Rows from expert 3 of block 5, named by matrix and row number. Rows with one number belong to one neuron. Each number is 128 + 24 x the weight over its row's rms, rounded and kept within 0 to 255. All counts start at 0. After the name is the row's rms in percent of the matrix's.
# up: expert up (model.blocks.5.mlp.up, 32x64x128), inputs 64-127
# down: expert down (model.blocks.5.mlp.down, 32x128x64, transposed), outputs 64-127
up.8 088 [113 114 148 104 140 132 108 156 140 126  82 133 123 164 120 106 118 133 118 146  41 149 112 113 156 140 110  95 128 112 117 144 118  99 162 141 109 155 116 119 160 133 156 126 167 112 156 119 104 108 144 107 113 130 104 139  77 128 125 115 104 119 130 113]
down.8 093 [137 116 171 124 130 115 131 126 127 105 104 148 110  86 133 155 102 115 142 174 151 155 124 136 125 102 162 150 116 158 154 104 158 130 128 115 117 136 109 143  92 156  50 132 144 120 154 113 129 171 103 121 118  97 188 167 141 114 120 158 147 134 157  97]
up.9 116 [129 122 131 142 142 119 141 137 104 184 148 124 133 106 116 130 126 120 139 132  87 124 121 128 122  92 127 117 135 152 131 126 163  94 126  73  96 131 115 152 125  85 141  90 155  83 136 151 140 121 134 111 125 128 121 114 129  79 161 142  95 131  97 119]
down.9 121 [169 147 118 161 127 144 106 141 136  77  95 134  92 147 123 119 129 139 111 105 114 170 132 144 175 123 127 153 122 144 149  85  94 120 115 151 132 143 124 145 107 156  87 106 118 137  99 115 138 100 116 129 109 160 151 111 117 134  80  94 112 112 149 121]
up.10 109 [122 131 141 165 161 153 108  87 118 117 171 150 144 110 150 121 118 132 131 137 108 118 148  90 147 122  98 161 129 139 134  69 134 147 145 136 149 119 153 114 152 105 108 123 109 120 136 145 151 132 126  77 146  92 150 149 101 150 127 166 101 115 107 112]
down.10 099 [107 163 137 132 152 122 167 159 149 141  75 144 149 145 119 111 121 107 139 110 109 153 144 143 118 139 124 132 151 120 167 158 141 149 110 125 130 145 133  93 135 147 118 117 147 107 129 141 126 195 137 105 155 155  97 138 146 102 105  77 136 135 141 113]
up.11 086 [118 123 113 123 144 122 142 105  90 163 165 127 136 158 114 126 131 130 130 146  96 114 116 143 156 109 116 131 128 109 164  76 130 129 136 140 156 106 116  90 117 116  67 152 112  63 147 140 128 105 133 141 138 146 105  71  95 126 103 140 128 153 124 169]
down.11 086 [143 131 141 110 118 157 117 108 160 118 145 116 111 144  95 120 108 144 150 119 172 111 173 125 165 113 132 145 157 187 149 109 107 133  89 129 169 128 138 172 110 119 130 125 110 161  97 173 143 149 136 120 112  83 136 129 136 144 125  72 135 116 125 147]
up.12 103 [126 112 119 111 169 123 133 142 125 169  92 121 142  72 104 164 116 148 136 126 136 156 131 129 140 197 105 123  89 105 151 143 165 139 141  95 144 142 115 165 117 181 131  88 134 122 138 146  59 145 135 108 132 135 119 121 111 105 119 135 113 177 132 149]
down.12 113 [134 116  98 145 120 103 127 157 108  73 137 114  93 152 119  82 159 120 128 127 134 106 148 104 107  81 143 140 127 172 109 143 132 122 135 152 130 131 134 119 170 122 117 113 155 151 179  93 132 107 124 170 105 100 133 128 118  98 139 138 138  87 154 152]
up.13 088 [100 113 148 105  99 119 128  97 144 121 162 144 112 154 135 134 131 146 133  65 128 126 147 149 121 138 130 135 124  95  95 151 125 135 158 127 146 107 114  96 123 112 156 139 147 128  94 140 131 134 143 139 104 140 124  71 199 134 109 154 161 124 157 124]
down.13 083 [117  98 114  65  95 162 135 133 132 129 104 140 127 115 130 149 160 122 120 166 148 128 110 136 144 115 172 130 164 171 150 132 127 145 106  83 155 129 137 120  61 142  91 152  95 116 147 129 105 157 109 117 109  71 132 177 131  97 126 144 112 169 112 152]
up.14 097 [141 108 152 145 106 101 119 104 113 112 106 121 120 152 125 155 108 115 105 140 158 144 144 137  83 140 156 133 148 145 169 129 120 124 111 123 155 148 143 133 125 179 123 110 125 143 121 162 134 150 129 196 114  96 161 185 179 103 106 119 106 131 140  93]
down.14 105 [135 133  90 133 169 131 149 123 112 156 123  95 181 113 130 113 173 135 134 103 110 115 114 135 121 125 126 134 112  79 104 147 100 146 172 110 126 129 170 130 160 117 146 127 126 113 128 105  93 105 121 102 133 165 130 121 144 167  91  96 120 127 135 132]
up.15 084 [115 133 119 131 159 110 150 150 128 163 129 102 133 148 147 108 136 149 167 127  97  87 118 149 161 112  89 119 136 120 129 110 137 100 118 126 115 116 121 115 136  97 113 129 122  91 135 165 165 101 141  95 153 118 114 103  98 126 154 150 112 119  88  89]
down.15 096 [129 185 131 124 131 145 145 138 144 133 110 134 148 108 116 146 106 156 113  97 128 157 137 111 162 127 135 124 147 131 175 138 121 121  90 177 164 148 114 149 117 164 109  93 145 171 116 144 127 156 138 116 114 116 111 103 116 148  89  77 140 168 134 156]
up.16 104 [134 108 117 160 140 123 149 128 120 165 125 135  98 118 128 131 118 128 132 107  51 125 129 104 138 131 127 118 141 132 185 113 147 106 176 115 109 159 101 143 170 124 123  67 177  99 130 117  60 129 109 136 121 131 105 107 111 113 126 138  66 147 122 134]
down.16 103 [140 104 119 162 142 115 106 125 146 135 138 130 125 146 131 104 150 131 129 123 138 131 138 150 138  94  87 202 121 141 106  59 124 136  76 149 109 121 127 108 115 128 131 125 115 135 154 111 166 114 103 115 124 174 146 144 130 136 129 137 134 141 126 105]
up.17 123 [129  97 133 126 104 126 112 168 131 177 121 138  94 130 122  93 119 120 130 133  87 121 109 146 105  96 114 122 156 163 119 133 188 121 166 121 132 168 103 122 144 120 149  82 184 116 135 123  99 136 131 128 110 131 118 113 112  83 121 120  97 138 116 132]
down.17 113 [148 132 142 191 134 128 104  93 120 127 125 131 117 136 144  99 149 119 129  95 120 169 138 187 167  95 110 176 160 104 143  94 124 116 102 124  83 144 164 152 105 133 146 118  91 120 133  91 150 132 106 107 145 142 129 119 106 139 150 107  94 120 145 115]
up.18 104 [112 100 146 118 176 145 119 121 115 176 159 141 144 122 153 116 125 146 172 115  46 112 134 126 166 117  99 132 142 121  92  99 148 120 138 147 137 136  84 135 161 111 151 122 131  96 137 153 122 114 143  98 158 125 133  84  99 119 133 151 102 127 119 102]
down.18 095 [154 168 107 166 109 120 122 123 137  88 114 168 131 115 128  87 118 150 116 148 156 188 135 126 136 107 144 130 135 194 181 128 127 116  93 160 137 151 136 135  73 142 102 111 128  98 128 107 128 179 111 122 129 133 121 161 109 126 142 112 131 107 168 167]
up.19 105 [126 124 112 177 153  79 147 126 132 172 102 155 114 123 154 153 127 119  90 123  67 115 101 107 135 106 119 113 128 161 160 100 153  92 120 108  98 136  94 133 133 137 134  77 147  92 132 103 121 123 121 124 128 106  93 129 103  99 149 147  99 132 120 100]
down.19 104 [160 132 122 156 138 163  69 100 111  99 158 143  89  88 104 131 119 142 132 139 159 151 142 145 138 121 130 153 139 146 157  84 134 109  92 114 141 153 138 132  97 151 108  90  95 175 124 166 122 145 127 106 145 142 158 111 146 167 144 171 115 124 116  87]
up.20 103 [116 132 126 115 187 136 141 171 123 169 110 141 135 143 124 132 111 181 169 138  81 129 120 141 165 118  77 101  93 100 112 112 140 114 128 142 125 119 118 143 126 132 130  99 108 101 158 144  92 117 139 103 167 147 114  65  65 112 114 152 105 171 117 111]
down.20 107 [111 115 152 141 137 148 105 134 148  78 138 121 102 121  95 138 141 114 102 131 144 148 115 118 140 102 164 132 116 165 152 127 137 126 138 140 129 159 126 114 126 168  77 102 140 153 161  99 168 154 132 163  84  76 173 166 144 110 137 112 139 116 189 125]
up.21 110 [122  96 146 103 131  83 137 128 103 174 125 147 117 126 130 180 118 124 125 120  90 121 131 130  95  92 133 112 136 130 148 181 147 128 177 104 117 152 113 147 120 130 170  78 151  95  97 147  89 112 151 146 105 141 125 149 148  68 119 135 106 145 113 114]
down.21 109 [193 112 121 137  96 138 126 168 137  89 100 126 117 124 163 105 172 114 145 136 108 152  86 112 153  90 139 145 169 175 150 118 113  94 109 136 120 110 145 115 131 132  94 150 117 129 143 129 130  98 108 105 138 101 114 138 127 143 100 148  95 123 123 135]
up.22 119 [135 112 136 116 126 145 119 129 144 117 125 143 121 118  84 161 112  96 156 122  95 119 140 107 101 130 124 136 109 120 142 141 141 158 164 119 181 164 129 149 158 108 120  84 192 123 134 131  73 149 127 109 138 160 128 119 123 115 120 142  76 145 136 124]
down.22 100 [ 99 130 101 132 116  98 184 138 134 150 125 112 170 142 103 103 135 114 122 124 116 104 186 157 132 124 109 141 134 145 143 131 120 157 127 129 117  91 129 129 159  73 148 123 100 180 115  89 135  91 126  98 138 138 118 149 110 130 125 139 124 160 112 143]
up.23 097 [125 136 123 113  86 125 126 140 156 114 136 130 158 114 117 108 143 113 131 117 165 121 125 139  87  75 137 153 132 157 120 119 119 161 119 157 127 116 154 150 123 106 115 165 125 189  90 105 145 119 124 106 131  89 140 158 191 168 122 116 148 113 119 178]
down.23 100 [124  79 158 107 160 133 134  79 129 138 151 142 130 167 127 143  97 165 130  90 147 156 163 151 173 176 100  90 104 133 166 157 122 143 116 133 174 124 138 105 116 136 169 138 121  80  78 161 116 160 107  88 145 158  80 112 116 142 112 142 124 136  86 123]
up.24 075 [106 144 124 128 159 131 130 150 134 155  71 115 115 143 134 137 129 112 101 143  71 135 106 134 144 158  91  88 113 109 126 150 114 110 144 140  92 144 140 114 139 140 135 117 142  86 175 108 107 136 135 104 117 148 114 127  81 110 100 139  95 152 136 147]
down.24 084 [142  87 170 112 113 124  83 110 135 105 129 107  77  91 117 165 102 132 134 136 148 119 123 154 121 102 156 153 134 126 125  84 144 117 110 118 123 152 142 119 108 158 103 118 117 189 167 160 175 148 117 156  96  92 173 160 146 115 114 147 130 123 128 108]
up.25 089 [128 150 107 144 119 107 122 129 117  99 127 115 126 170 128 102 153 134 108 145 152 127 111 139 146 133 185 139 167 179 143 120 108 113  82 111  93 108 133 109  57 158 101 129 103 113 114 133 132 144 122 171 156 100 147 184 162  83 106  97 151 125 138 125]
down.25 095 [ 84  93 133 119 137 125 143 122 129 146 153 140 167  92  95 186  99 173 152  78 128 118 170 152 155 173 113 133 106 109 108 133 131 140 153 117 147 105  68 133 177 106 136 135 148 126  97 154 119 124 178 111 143 158  99 108 132 141 140 126 120 158 152 153]
up.26 121 [133 142 150 141 137 150 140 136 126 105 125 122 152  89 139 142 116  94 110 176 182 139 148 131 112 127 128 157 127 154  89  98 117 136  92 156 152 119 170 137  93 118 125 131 104 141 168 105 168 114 122  82 130  76 154 167 145 174 163 155 143 113 109 117]
down.26 114 [134 138 100 158 129 109 121 120 143 157  75 158 129 154  91 119 109 139 130  93 110 153 122 145 129 134  74  95 118 101 134 161 128 124 176 126 127 145 116 143 134 128 155 120 123 129 111 142 119 140 150 129 129 204 104 124 112 100 102 123 103 161 135 131]
up.27 098 [140 147 120  99 109 159 116 118 150 117  95 157 117 115 115 157 132 135 133 108 174 127 133 128  97  91 107 113 156 153 168 134 132 147  97 124 133 125 153 122 114 166 152 147 119 165 110 140 133 135 129 150  96 140 129 148 182 145  89  96 145  97 127 133]
down.27 106 [119  74 126 129 118 127 172 129 112 118 157  99 146 111 142 134 132 121 121 126  95 111  81 138 134 171 153 152 138  86 105 169 126 144 175  85 124 112 168 121  92  93 161 146 143  98 142 160  78 130 135 138 173 156 141 122 118 128 135 106 103 137  95 127]
up.28 098 [124 147 116 141  86 108 130 139 127 118 145 133 148 159 120 121 124 112 174 142 190 105 111 132  91  80 161 124 149 136 151 124 137 156 126 143 139 123 124 121  71 137 123 144 115 141 101 123 134 148 126 152 115  83 119 158 191 154 129 115 140 147 105 155]
down.28 095 [128  72 122  86 142 122 100  79 129 124 122 149 128 128 136 148 113 160 109  76 143 114 153 151 183 138  92 141 136 113 131 133 107 178 139 108 149 101 147 165 154 101 142 143  84 127 107 181 146  99 121 100 108 179  93 116 110 119 123 106 114 137 126 119]
up.29 089 [128 125 118 139 110 111 143 115 113 124 156 117 136 169 119  98 113 109 166 108 176 115 125 123 126 105 166 167 170 138 166 128  98 144 123 125 126  96 175 141  84 109 101 178  96 103  98 121 126 108 120 143 108 101 137 181 181 107 110 128 141 107 127 137]
down.29 094 [158 104 134 101 135 130  93 121 140 122 104 124 144 101 130 145 109 189 100  78 133 122 170 179 190 131  82 141  99 135 125 100 112 148  98 136 174 100 107 120 135 105 173 114 109 125 123 195 157 159 128 121 106 170  91 122 116 162 150 112 136 116  98 129]
up.30 107 [123 117 108 140 146 126 163 137  83 182 175 129 146 138 112 136 150 156 143 133 100 107 128 118 137 107 135 147 165 155 136 147 157 180 119 110 109 130 133 137 126  70 119 119 136 128 107 140 145 126 113 143 150 106 154 111 136 114 147 136 113 112 132 131]
down.30 089 [148 111 110 136 143 113 172 135  83 109 130 166 147  78 116 150 114 112 127 151 111 100 115  85  94 193 114 130 123 130 101 133 149 144 136 108 121 163 135 136 148 128 132 129 160 142 123  94 135 116 130 143 140 117 155 102 110 126 162 187 195 148 142 104]
up.31 107 [125 138 113 181 182 135 138 121 127 178 134 151 159 134 117 107 131 116 179 146  57 128 118 124 147 109 103 119 116 114 129  94 149 112 166 142 165 136 138 133 126 115 120  79 121 125 175 130 132 118 131  88 157 106 140  95  93 161 139 154  70 112  96 123]
down.31 102 [114 146 110 164 151 139 135 108 135 123 150 146 134 153  96 146  93 140 134  90 160 168 160 113 117 119  90 145 149 121 134 134 135 156  68 145 147 173 152  96 108 136 121 105 140 121 128 128 155 171 164 102 105 162 137 138 147 128 145  83 169 106 169  97]
up.32 120 [133 132 101 157 121 121 196 165 116 156 134 143 122  85 126 173 131  87  75 129 102 139 102 134 118 151 162 146 106 162 144  84 143  94 115 131 100 129  88 138 123 122 121 129 146 127 115  95 154 126 122 148 117  97 119 119 109 136 129 133 104 149 131 108]
down.32 096 [121 125 109 133 145 124  77 108 162 126 153 129 109 165 128  88 104 156 123 114 102 133 128 100 141  71 122 135 151 116 114  61 133  90 119 143 137 162 132 136 152 126  73 103 118 107  80 156 140 124 133 122 135 122 151 107 144 110 114 135  91 152 142 109]
up.33 103 [ 95 127 125 160 180  99 145 155 105 129 129 112 144 130  98 155 128 132 153 169 144 118 130 135 147 109 109 114 105 129  74 111 142 118 126 119 117 135 125 129 122  88 129 131 135 102 153 116 161 103 128 103 141  96 135  85  96 140 157 168 131 128  96 123]
down.33 109 [101 109 118 121 143 138  78 100 157 118 107 132 121 141 131 154 103 132 133 102 139 163 118 141 159 104 136 129 112 143 185 128 128 107 137 138 165 128 103 136 130 156  81 120 122 143 142 176 136 150 139 145  98 144 107 139 123  93  70  97  98 150 160 149]
up.34 083 [117 116 146 109 131 163 111 124 119 129  88 135 120 105 149 125 112 165  77 116 137 132 162 116 126 151  89 109 103 135 104  94 115 130 156 154 123 155 111 118 179 180 151 105 157 145 159 129 120 116 130  84 135 168 134 143  70 143  93 135 102 115 115 103]
down.34 090 [112 151 150 127 134 108 128 129 139  93 171 108 125 102 131 123 137 112 148 168 130 122 109 128  68 144 147  89 131 126 113 154 109 121 137 131  82 155 129 100  85 125 109 126 146 122 144  88 146 143  99 152  90  99 135 175 157 126 142 136 185 119 106 150]
up.35 087 [127 169 112  88 108 143 104 109 173 108 113 132 159 152 155  82 146 137 152  99  98 125 111 145 158 169 111 102 106 128 109  97 106 107 150 141 142 145 138 139 160 136  90 168 110 126 113 109 135  94 118 135 148  96 103  91 127 166  90 111 145  98 143 149]
down.35 094 [113  95 165 132 142 137 107 125 130 169 149 124 114 133 101 152 101 131 158 104 147 115 152 124  82 103 128 149 146 142 137 121 149 180 108 104 143 141 125 113  85 133 108 163 106 161 150 141 146 148 128 105 145 142 135 155 123 125 190 135 167 142 107 136]
up.36 096 [137  99 142 104 156 143 167 101 130 156 163 117 167 139 132 160 130 149 125 130  98 114 154 104 125 169 149 145 152 120  93 136 154 140 115  96 106 129 137 114 123 131 157 113 161  90  88 169 103 150 115 130 151 159 138  88 148  90 129 136 128 113 149 108]
down.36 084 [135 103 110 138 145 117 140  85 114 136 129 118 148 145 132 138 148 136 173 104 111 129 137 100 137 142  96 131 172  95 106 144 150 152 123 134  75 147 147 112 152  97 200 112 148 103 140 110 106 107 112 141 142 181 143  68 108 168 175 133 153 137 105  93]
up.37 107 [121 143 145 101 146 199 106 164 165  88 117 115 123  79  98 147 133 130 128 123 144 127 140 101 137 156 102 123  88 136  69 134 117 139 127 153 162 134 152 134 158 111 144 118 132 153 137  92 157 152 146  64 113 104 128 118 121 170 127 151 162 131 134 154]
down.37 094 [ 96 136 120 150 139  72 138 117 135 104 127 150 133 145 124 139  93 112 157 141 134 145  99 139  78 104  94 118 113 119 123 146 134 130 167 104 119 105 125 144 110 121 139 140 124 115 140 134 105 105 155 146 165 131 134 185 123  69 119 163 125 174 111 124]
up.38 091 [115 144 119 142 156 151 102 142 134  95 109 112 121 165 114 138 116 163 102 134 100 170 131 133 162 165 148 126 122 122 115 147 115 121 147 142 123 123 123  93 152 127 115 146 131 105 150  95 113 127 125 120 116 133 107 132 115 129 140 136 138 135 166 104]
down.38 107 [111  97 157 135  98  57  94 105 119 124 153 173  87 116 141 152 113 123 117 139 145 119 141 135  76 109 150 138 118 131 117 109 147  93 126  89 118 125 107 149 113 137 108 125  77 144 119 128 167 134 142 165  97 108 163 184 150 113 154 167 147 128 150 145]
up.39 111 [119 128 120 109 156 166 124 127 125  99 103 146 132  66 151 144 135 142 102 134 168 149 148 122 128 162 104 116 112 139  46 103 133 160 112 142 139 120 132 124 151 126 147 114 144 180 136 104 158 108 136  42 140 154 137 133 141 173 144 142 158 113 154 145]
down.39 104 [ 92 138 148 150 120 108 149 133 115 126 132 140 138 159 150 148 109 109 156 173  93 109 101 138  62 146 132  93 103 106 121 168 138 105 185 144 123 125  76 138 108 138 130 131 149  82 116 100 108 134 124 167 111 103 104 174  96  73  91 158 141 168 111 135]
up.40 085 [121 109 156 100 104 145 133 128 104 133 153 112 138 168 105 137 106 131 195  91 129 122 110 116 142 146 126 137 154 119 143 132 107 169 122 131 112 102 127 111  75  89 154 148 127 106  97 153 107 106 136 146 107 149 141  66 158 105 124 125 144 140 107 143]
down.40 091 [135  98 117  78 102 136 126 123 142 120 121 116 105 133 132 107 125 137  73 112 140 112 135 149 174 104 147 173 101 197 131 123 138 114 108 135 159 100 129 147 142 154  90 143 148 124 150 156 131 143 144 126 134 123 115 172 111 127  92 123 153 154 114 158]
up.41 077 [116 137 134 113 135 159  99 157 137 108  91 131 113 132 125 141 128 133 107 128  72 154  93 111 126 158 112  84 119 113 157 141 111 104 162 120 148 194 132 102 163 150 119 124 144 117 155 111  84 130 130 119 111 160 114 121  84 135 104 116 104 143 141 127]
down.41 095 [121 106 138 128 131  69 136 113 125 119 145 128 105 135 120 124 131 124 143 156 155 140 138 154  82  87 155 120 132 121  89 132 159 127 124  90 115 126 142 128 108 161 139 115 128 142 143 103 121 130 100 144 106  92 152 173 143 116 173 165 172 125 119 104]
up.42 107 [120 113 137 119 191 103 135 148 144 136 108 144 141 115  92 127 132 135 177 124 125 139 140 146 121 155 105 101 104 108 112 150 130 153 117 116 139 147 136 139  90 165 126  93 123 131 168 149  41 144 123 121 138 160 140 121  96 100 110 133 110 154 121 129]
down.42 111 [133  94  95 120  93 145  87 106  96 138 136 125  67 116 106  92 151 151 108 126 119 131 154 102 111 116 125 139 118 140 117 108 151 113 163 101 112 130 154 135 169 111 126 104 160 157 187  99 147 120 138 153  81 104 127 150 128  93 126 131 102 110 147 149]
up.43 113 [114 110 132 136 129 117 138 151 122 168 116 185 128 112 160 135 117 107 113 111  70 121 106 112 130 129 134 137 154 152 132 121 168  99 157 116 122 159 104 150 139 114 149  80 184 124 129 145  85 132 125 121 123 124 116 127 118  77 131 125  42 140 100 106]
down.43 109 [144 133  98 186 133 123 121 143 157 139 136 139 112 166 114  83 152 182 131 121 115 160 155 160 155 126 104 154 160 124 103  88 115 119  95 129  86 132  89 157 118 105 165  84  95 118 146 130 144 147 124 116 132 182 143 101 110 146 144 121 104 129 149  81]
up.44 095 [124 144 133 135  98 109 129 117  92  86 158 125 148 163 132 112 127 105 159 114 167 129 103 128 109  99 161 169 163 150 183 117 107 144 112 114 140  94 169 123  94 109 111 157 113 100  91 116 137 124 139 127 138  82 108 156 157 124 147 110 140 134 132 137]
down.44 101 [117  98 146  93 143 124 102 121 134 146 111 154 129 100 117 134 139 165 112  88 157 106 178 157 173 129  77 138  95 145 113 124 127 129  98 168 165 106 105 156 147 135 144 132 135 124  84 214 135 144 133  90 126 155 120 116 115 140 117 108 131 129 117 110]
up.45 097 [113 126 114 128 122 129 122 126 112 173 138 113 123 193 111 102 115 145 174 116 105 115  83 141 159  78 110 141 151 133 157 118 109 110 138 154 129 115 122 144 119  91  94 146 112  71 132 120 142  96 147 131 123 120  94 146 106 116 117 118 118 127 128 159]
down.45 089 [126  87 151  96 135 164  76 130 172 106 143 136 111  93 119 152 117 162 138 118 164 135 144 165 140 155 136 144 133 165 135 104 109 126  95 126 158  89 125 117 101 166 100 130 118 139 105 170 154 171 116 104 117 110 137 121 125 158 113 120 126 119 128 119]
up.46 109 [138 141 145 115 156 150 118 160 141  98  78 144 118  80  99 145 125 111  92 155 194 157 153 137 118 125  99 120  93 133 119 132  96 142 105 123 134 125 136 123 115 142 118 113 138 194 121 115 157 131 114  94 125 148 147 148 111 157 125 136 159 119 145 105]
down.46 113 [ 96 130 140  96 103 108 132 168 116 136 133 138 150  98 135 156 121  86 162 133 108 132  99 105  80 159 128 100 120  85 125 200 145 136 199 117 103 123 101 115 130 126 151 111 157 116 149 110 112 121 169 172 102 117 136 125 125 122 134 151 166 142 123 139]
up.47 083 [149 106 114  95 161 157 135 103 148 152 140 127 147 157 124 118 169 134 169 140 124  97 138 104 115 146 129 132 190 152 124 148 164 124 125 100 125 157 175  94 142 131 157 103 162 124  86 139 112 148  81 100 141 137 156 133 156  95 133 103 114  94 161 114]
down.47 069 [111 101  82  96 142 145 140 176 103 153 189 157 135 123 123 141 132 120 163 141 117  96 129  98 130 130 114 119 151 130 106 117 138 148 108 140  82 136 137 126 147 124 150 120 149 122 126 115 125 125 152 121 153 128 155  99 125 117 160 131 145  86 143 115]
up.48 098 [127 153 125 118 124 151 137 128 135 120 130  89 139 169  97 139 125 143 155 112 140 135 114 126 122 109 135 169 143 129 145  98 125 154  91 129 137 110 137 121  86  96 105 153 112 116  93 140 159 103 128 119 136 115 106  87 168 135 122 129 151 136 103 160]
down.48 098 [126 112 139  96 116 157 138  84 149 123 131 159 151 110 104 113 114 128 120  95 150 119 160 136 158 137 124 125 106 146 168  96  97 118  97 173 169 107 140 143 130 144 125 135 152 116  95 153 145 183 124 114 148 141 100 145 143 135  98  71 149 129  81 110]
up.49 090 [118 138 128 125 127 134 111 113 121 136 124 104 110 166 154  96 134 137  96 133  56 126  94 117 162 135 131  99 141 108 130  98 119  96 146 136 116 145 116  92 169 132 126 128 126  77 171 128  97 118 118 101 124 123 125 115  57 109 118 109 116 129 110 131]
down.49 095 [151 119 168 137 139 135  70 108 132 126 131 164 112  71 103 154  99 127 149 126 151 158 122 155 131  95 140 149 131 175 148  94 143 123 104 117 153 127 131 125  85 183  72 134 117 127 150 120 159 125 130 122 110 131 151 156 166 136 151 133 162 145 113 100]
up.50 091 [122 149 128 122  98 123 139 127 144 134 145 104 139 149 111 125 126 108 151  99 182 120 114 132 102 113 144 150 150 139 119 127 132 160  85 139 146 101 151 129 107 100 101 141 112 134 119 114 140 133 124 142 123  94 130 119 195 138 128 107 135 135 120 145]
down.50 090 [126 115 136  98 113 151 111  76 127 115 136 162 132 123 137 135 124 175 123  92 130 110 188 153 182 125  99 124  92 130 149 134  93 139 121 126 154  92 130 145 141 112 141 142 121 100  72 191 130 141 129 113 147 165  83 111 138 134 135 100 131 147 116 136]
up.51 090 [148 124 139  72 134 151  87 150 106 142 117 118 140 174 146  94 146 149 155 139  79 136 111 125 163 153 105 125 144 105 116  92 104 107 141 164 179 133 107  92 150 130 141 134 137 102 162 118 127 107 134  83 143 124 122 111  57 131 116 129 109 113 120 150]
down.51 093 [117 133 174 169 132 142  91 116 161 152 128 156 127  76  82 116 121 142 138 123 176 155 114 142 136 118 130 130 109 134 149 147 123 132  87 108 112 147 127 132  82 147 108 101 130 170 144 150 127 146 125 128 123  99 141 163 144 142 187 112 141 156 119 113]
up.52 077 [169 122 127 120 140 150 174 127 142 145 173 132 160 112 143 137 148 136 126 125 118  97 101 117 148 145 137 116 136 152 112 134 146 121 128 133 116 134 149 136 162  92 155 121 153  98 149 107 130 109 100  71 149  95 133  90 116 115 139 112 134 104 126 128]
down.52 080 [127 135 132 137 142 123 171 116 104 163 149 106 131 147 132  79 155 114 110 131  98 117 109  75 151 144 127 130 161 111 107 122 133 135 119 103  84 124 161 129 165 114 155 111 164 113 145  81 120  87 158 101 129 131 145  97 125 123 135 121 149  90 136 116]
up.53 116 [118 140 146 123 155 145 107 143 116  87 116 122 133  75 165 147 134 130 117 173 142 120 147 124 112 144 108 149 115 132  79  76 133 118  98 124 169 120 174 114 124 129 128  91 130 129 157 112 149 128 136  44 140 111 160 161 111 162 156 166 128 115 104  84]
down.53 122 [124 170 138 140 133 117 139 155 145 134  91 155 120 163 115 125  98  97 142 113 105 143  97 146 128 126 123  85 120 108 142 169 134 132 169 152  95 139  74 140 125 131 136 155 149 141 103 131  74 120 142 141 115 162 111 124 112 100  71 145 110 149 134 142]
up.54 098 [117 123 141  97 121 136 126 121 112 110 105 127 115  98 112 138 121 119 111 145 140 146 150 119 109 181 135 108 126 116 133 169 100 144 147 139 167 143 132 120 129 158 148 128 159 123 100 143  90 138 136 148 115 175 142 141 170 126 118 135 129 134 175 103]
down.54 100 [157  92 119 113 131  96 160 146  93 103 123 114 109 166 125 135 154 128 122 175 135 116 105 105  67  99 150 122 123 111 100 133 124 113 144  98  96 100 127  97 142 131 123 150 143 140 151 104 122  70 114 149 142  69 100 165 116 144 125 136 167 127 130 155]
up.55 110 [137  83 148 105 136 120 123 147 108 192 140 149 119 122 127 129 133 110 161 123  50 126 126 120 124 117 107  98 139 123 150 144 149 131 175 135 105 173 108 119 132 140 171  87 145  95 118 127 106 110 143 147 108 114 139 104 144  80 107 104  83 126 106 139]
down.55 107 [184 115 127 141 111 146 123 113 145 108 111 136 124 168 105 105 153 140 116 114 129 138  98 138 159 115 127 169 143 162 141  78 126  94 111 130 119 115 163 143 123 142 127 150 147 123 159 147 169 140 103 128 151 138 109 120 140 128 117 108 126  93 132 125]
up.56 085 [125 141 147 112 110 156 160 122 155 122 135 141 159 115  75 172 119 121 159 120 150 144 116 140  79 119 141 146 131 130 136 157 125 147  95 104 155 104 152 145 108  98 127 152 139 129  97 123 143 159 138 125 111 125 126 144 215 123 133 100 120 139 109 139]
down.56 091 [121 136 119  84 109 116 108 112  83 151 134 127 155 157 152  98 119 116 100 129 121 117 143 153 172 156  93 122 114 121 153 125 119 110 124 147 136  97 153 152 140 113 153 153 146 129  87 157 114  92 121 102 128 162  85 123  90 176  70  98 134 110 118 166]
up.57 094 [117 131 116 116 127 148 131 123 121 137 160 104 146 157 124 134 116 112 162 111 145 121 119 131 122 105 149 162 168 114 159 150 113 140  98 121 118 101 140 144 112  96  97 150 104 108 102 122 162 113 129 127 131  91 119 134 204 128 118 120 148 143 108 144]
down.57 095 [144  89 156 107 117 117 109 135 156 134 119 123 137 132  99 132 121 167 108  73 138 118 166 159 169 125 128 137  98 169 144  91  94 141  87 155 155  80  98 106 111 121 146 148 129 130 114 185 140 142 127 109 118 132 120 114 110 166 113 101 123 112  88 137]
up.58 112 [120 167 119 152 120  87 125 110 140 125 134 136 126 183 168  96 124  90 145 145 141 147 115 135  77 106 171 114 121 158 145 102 126  88 139 191 146 121 140 132 121 132  87 158 110 149 103 103 144 130 132 159 119  84 111 160 145 152 110 134 135 131 110 121]
down.58 102 [102  87 121 129 116 143 116 109 119 149 131 152 174 144  98 155 122 161 146  88 116 125 169 104 157 128  84 152 149 111 138 109 129 182 112  95 139  93 164 135 168 116 132 116  96 106 103 193 121 153 147  95 131 166 142 105 148 111 139 141 104 124 124 109]
up.59 115 [116 115 159 139 169 157  90 133  96 116 130 115 138  93 153 138 139 135 107 164 129 130 162 127 132 153  78 148 116 112  78  86 124 127 123 119 166 144 137 106 134 109 142 109 117 103 168 144 135 120 135  80 172 132 169 135  62 169 152 158 145 146 108  97]
down.59 123 [118 182 122 151 122 121 100 155 168  99 114 174 129 134 107  89 114  89 148 126 133 136 126 140 103 132 113  83 100 141 151 160 146  88 149 133 124 149  95 117 133 158  94 110 165 151 151 135 111 173 120 137 103 122  79 153 116  97 113 113 127 148 158 151]
up.60 109 [124 121 131 106 165 146 115 131 126 108  95 121 111  87  97 172 111 116 119 124 147 144 149 137 116 187  98 125  95  92 129 159 120 157 123 122 152 117 121 108 121 129 134 113 129 134 127 140 120 152 129 103 123 164 150 140 135 125 128 156 144 159 158 125]
down.60 107 [122 112 136 126  99  89 118 162  95 103 137 106 121 162 127 116 147 123 125 173 108  90 112 110  62 127 168  97 123 133  88 144 136  95 174 125  95 121 113 112 148 148 127 132 141 136 166  88 122 112 140 187 104  95 102 161 136  99 113 154 137 130 133 143]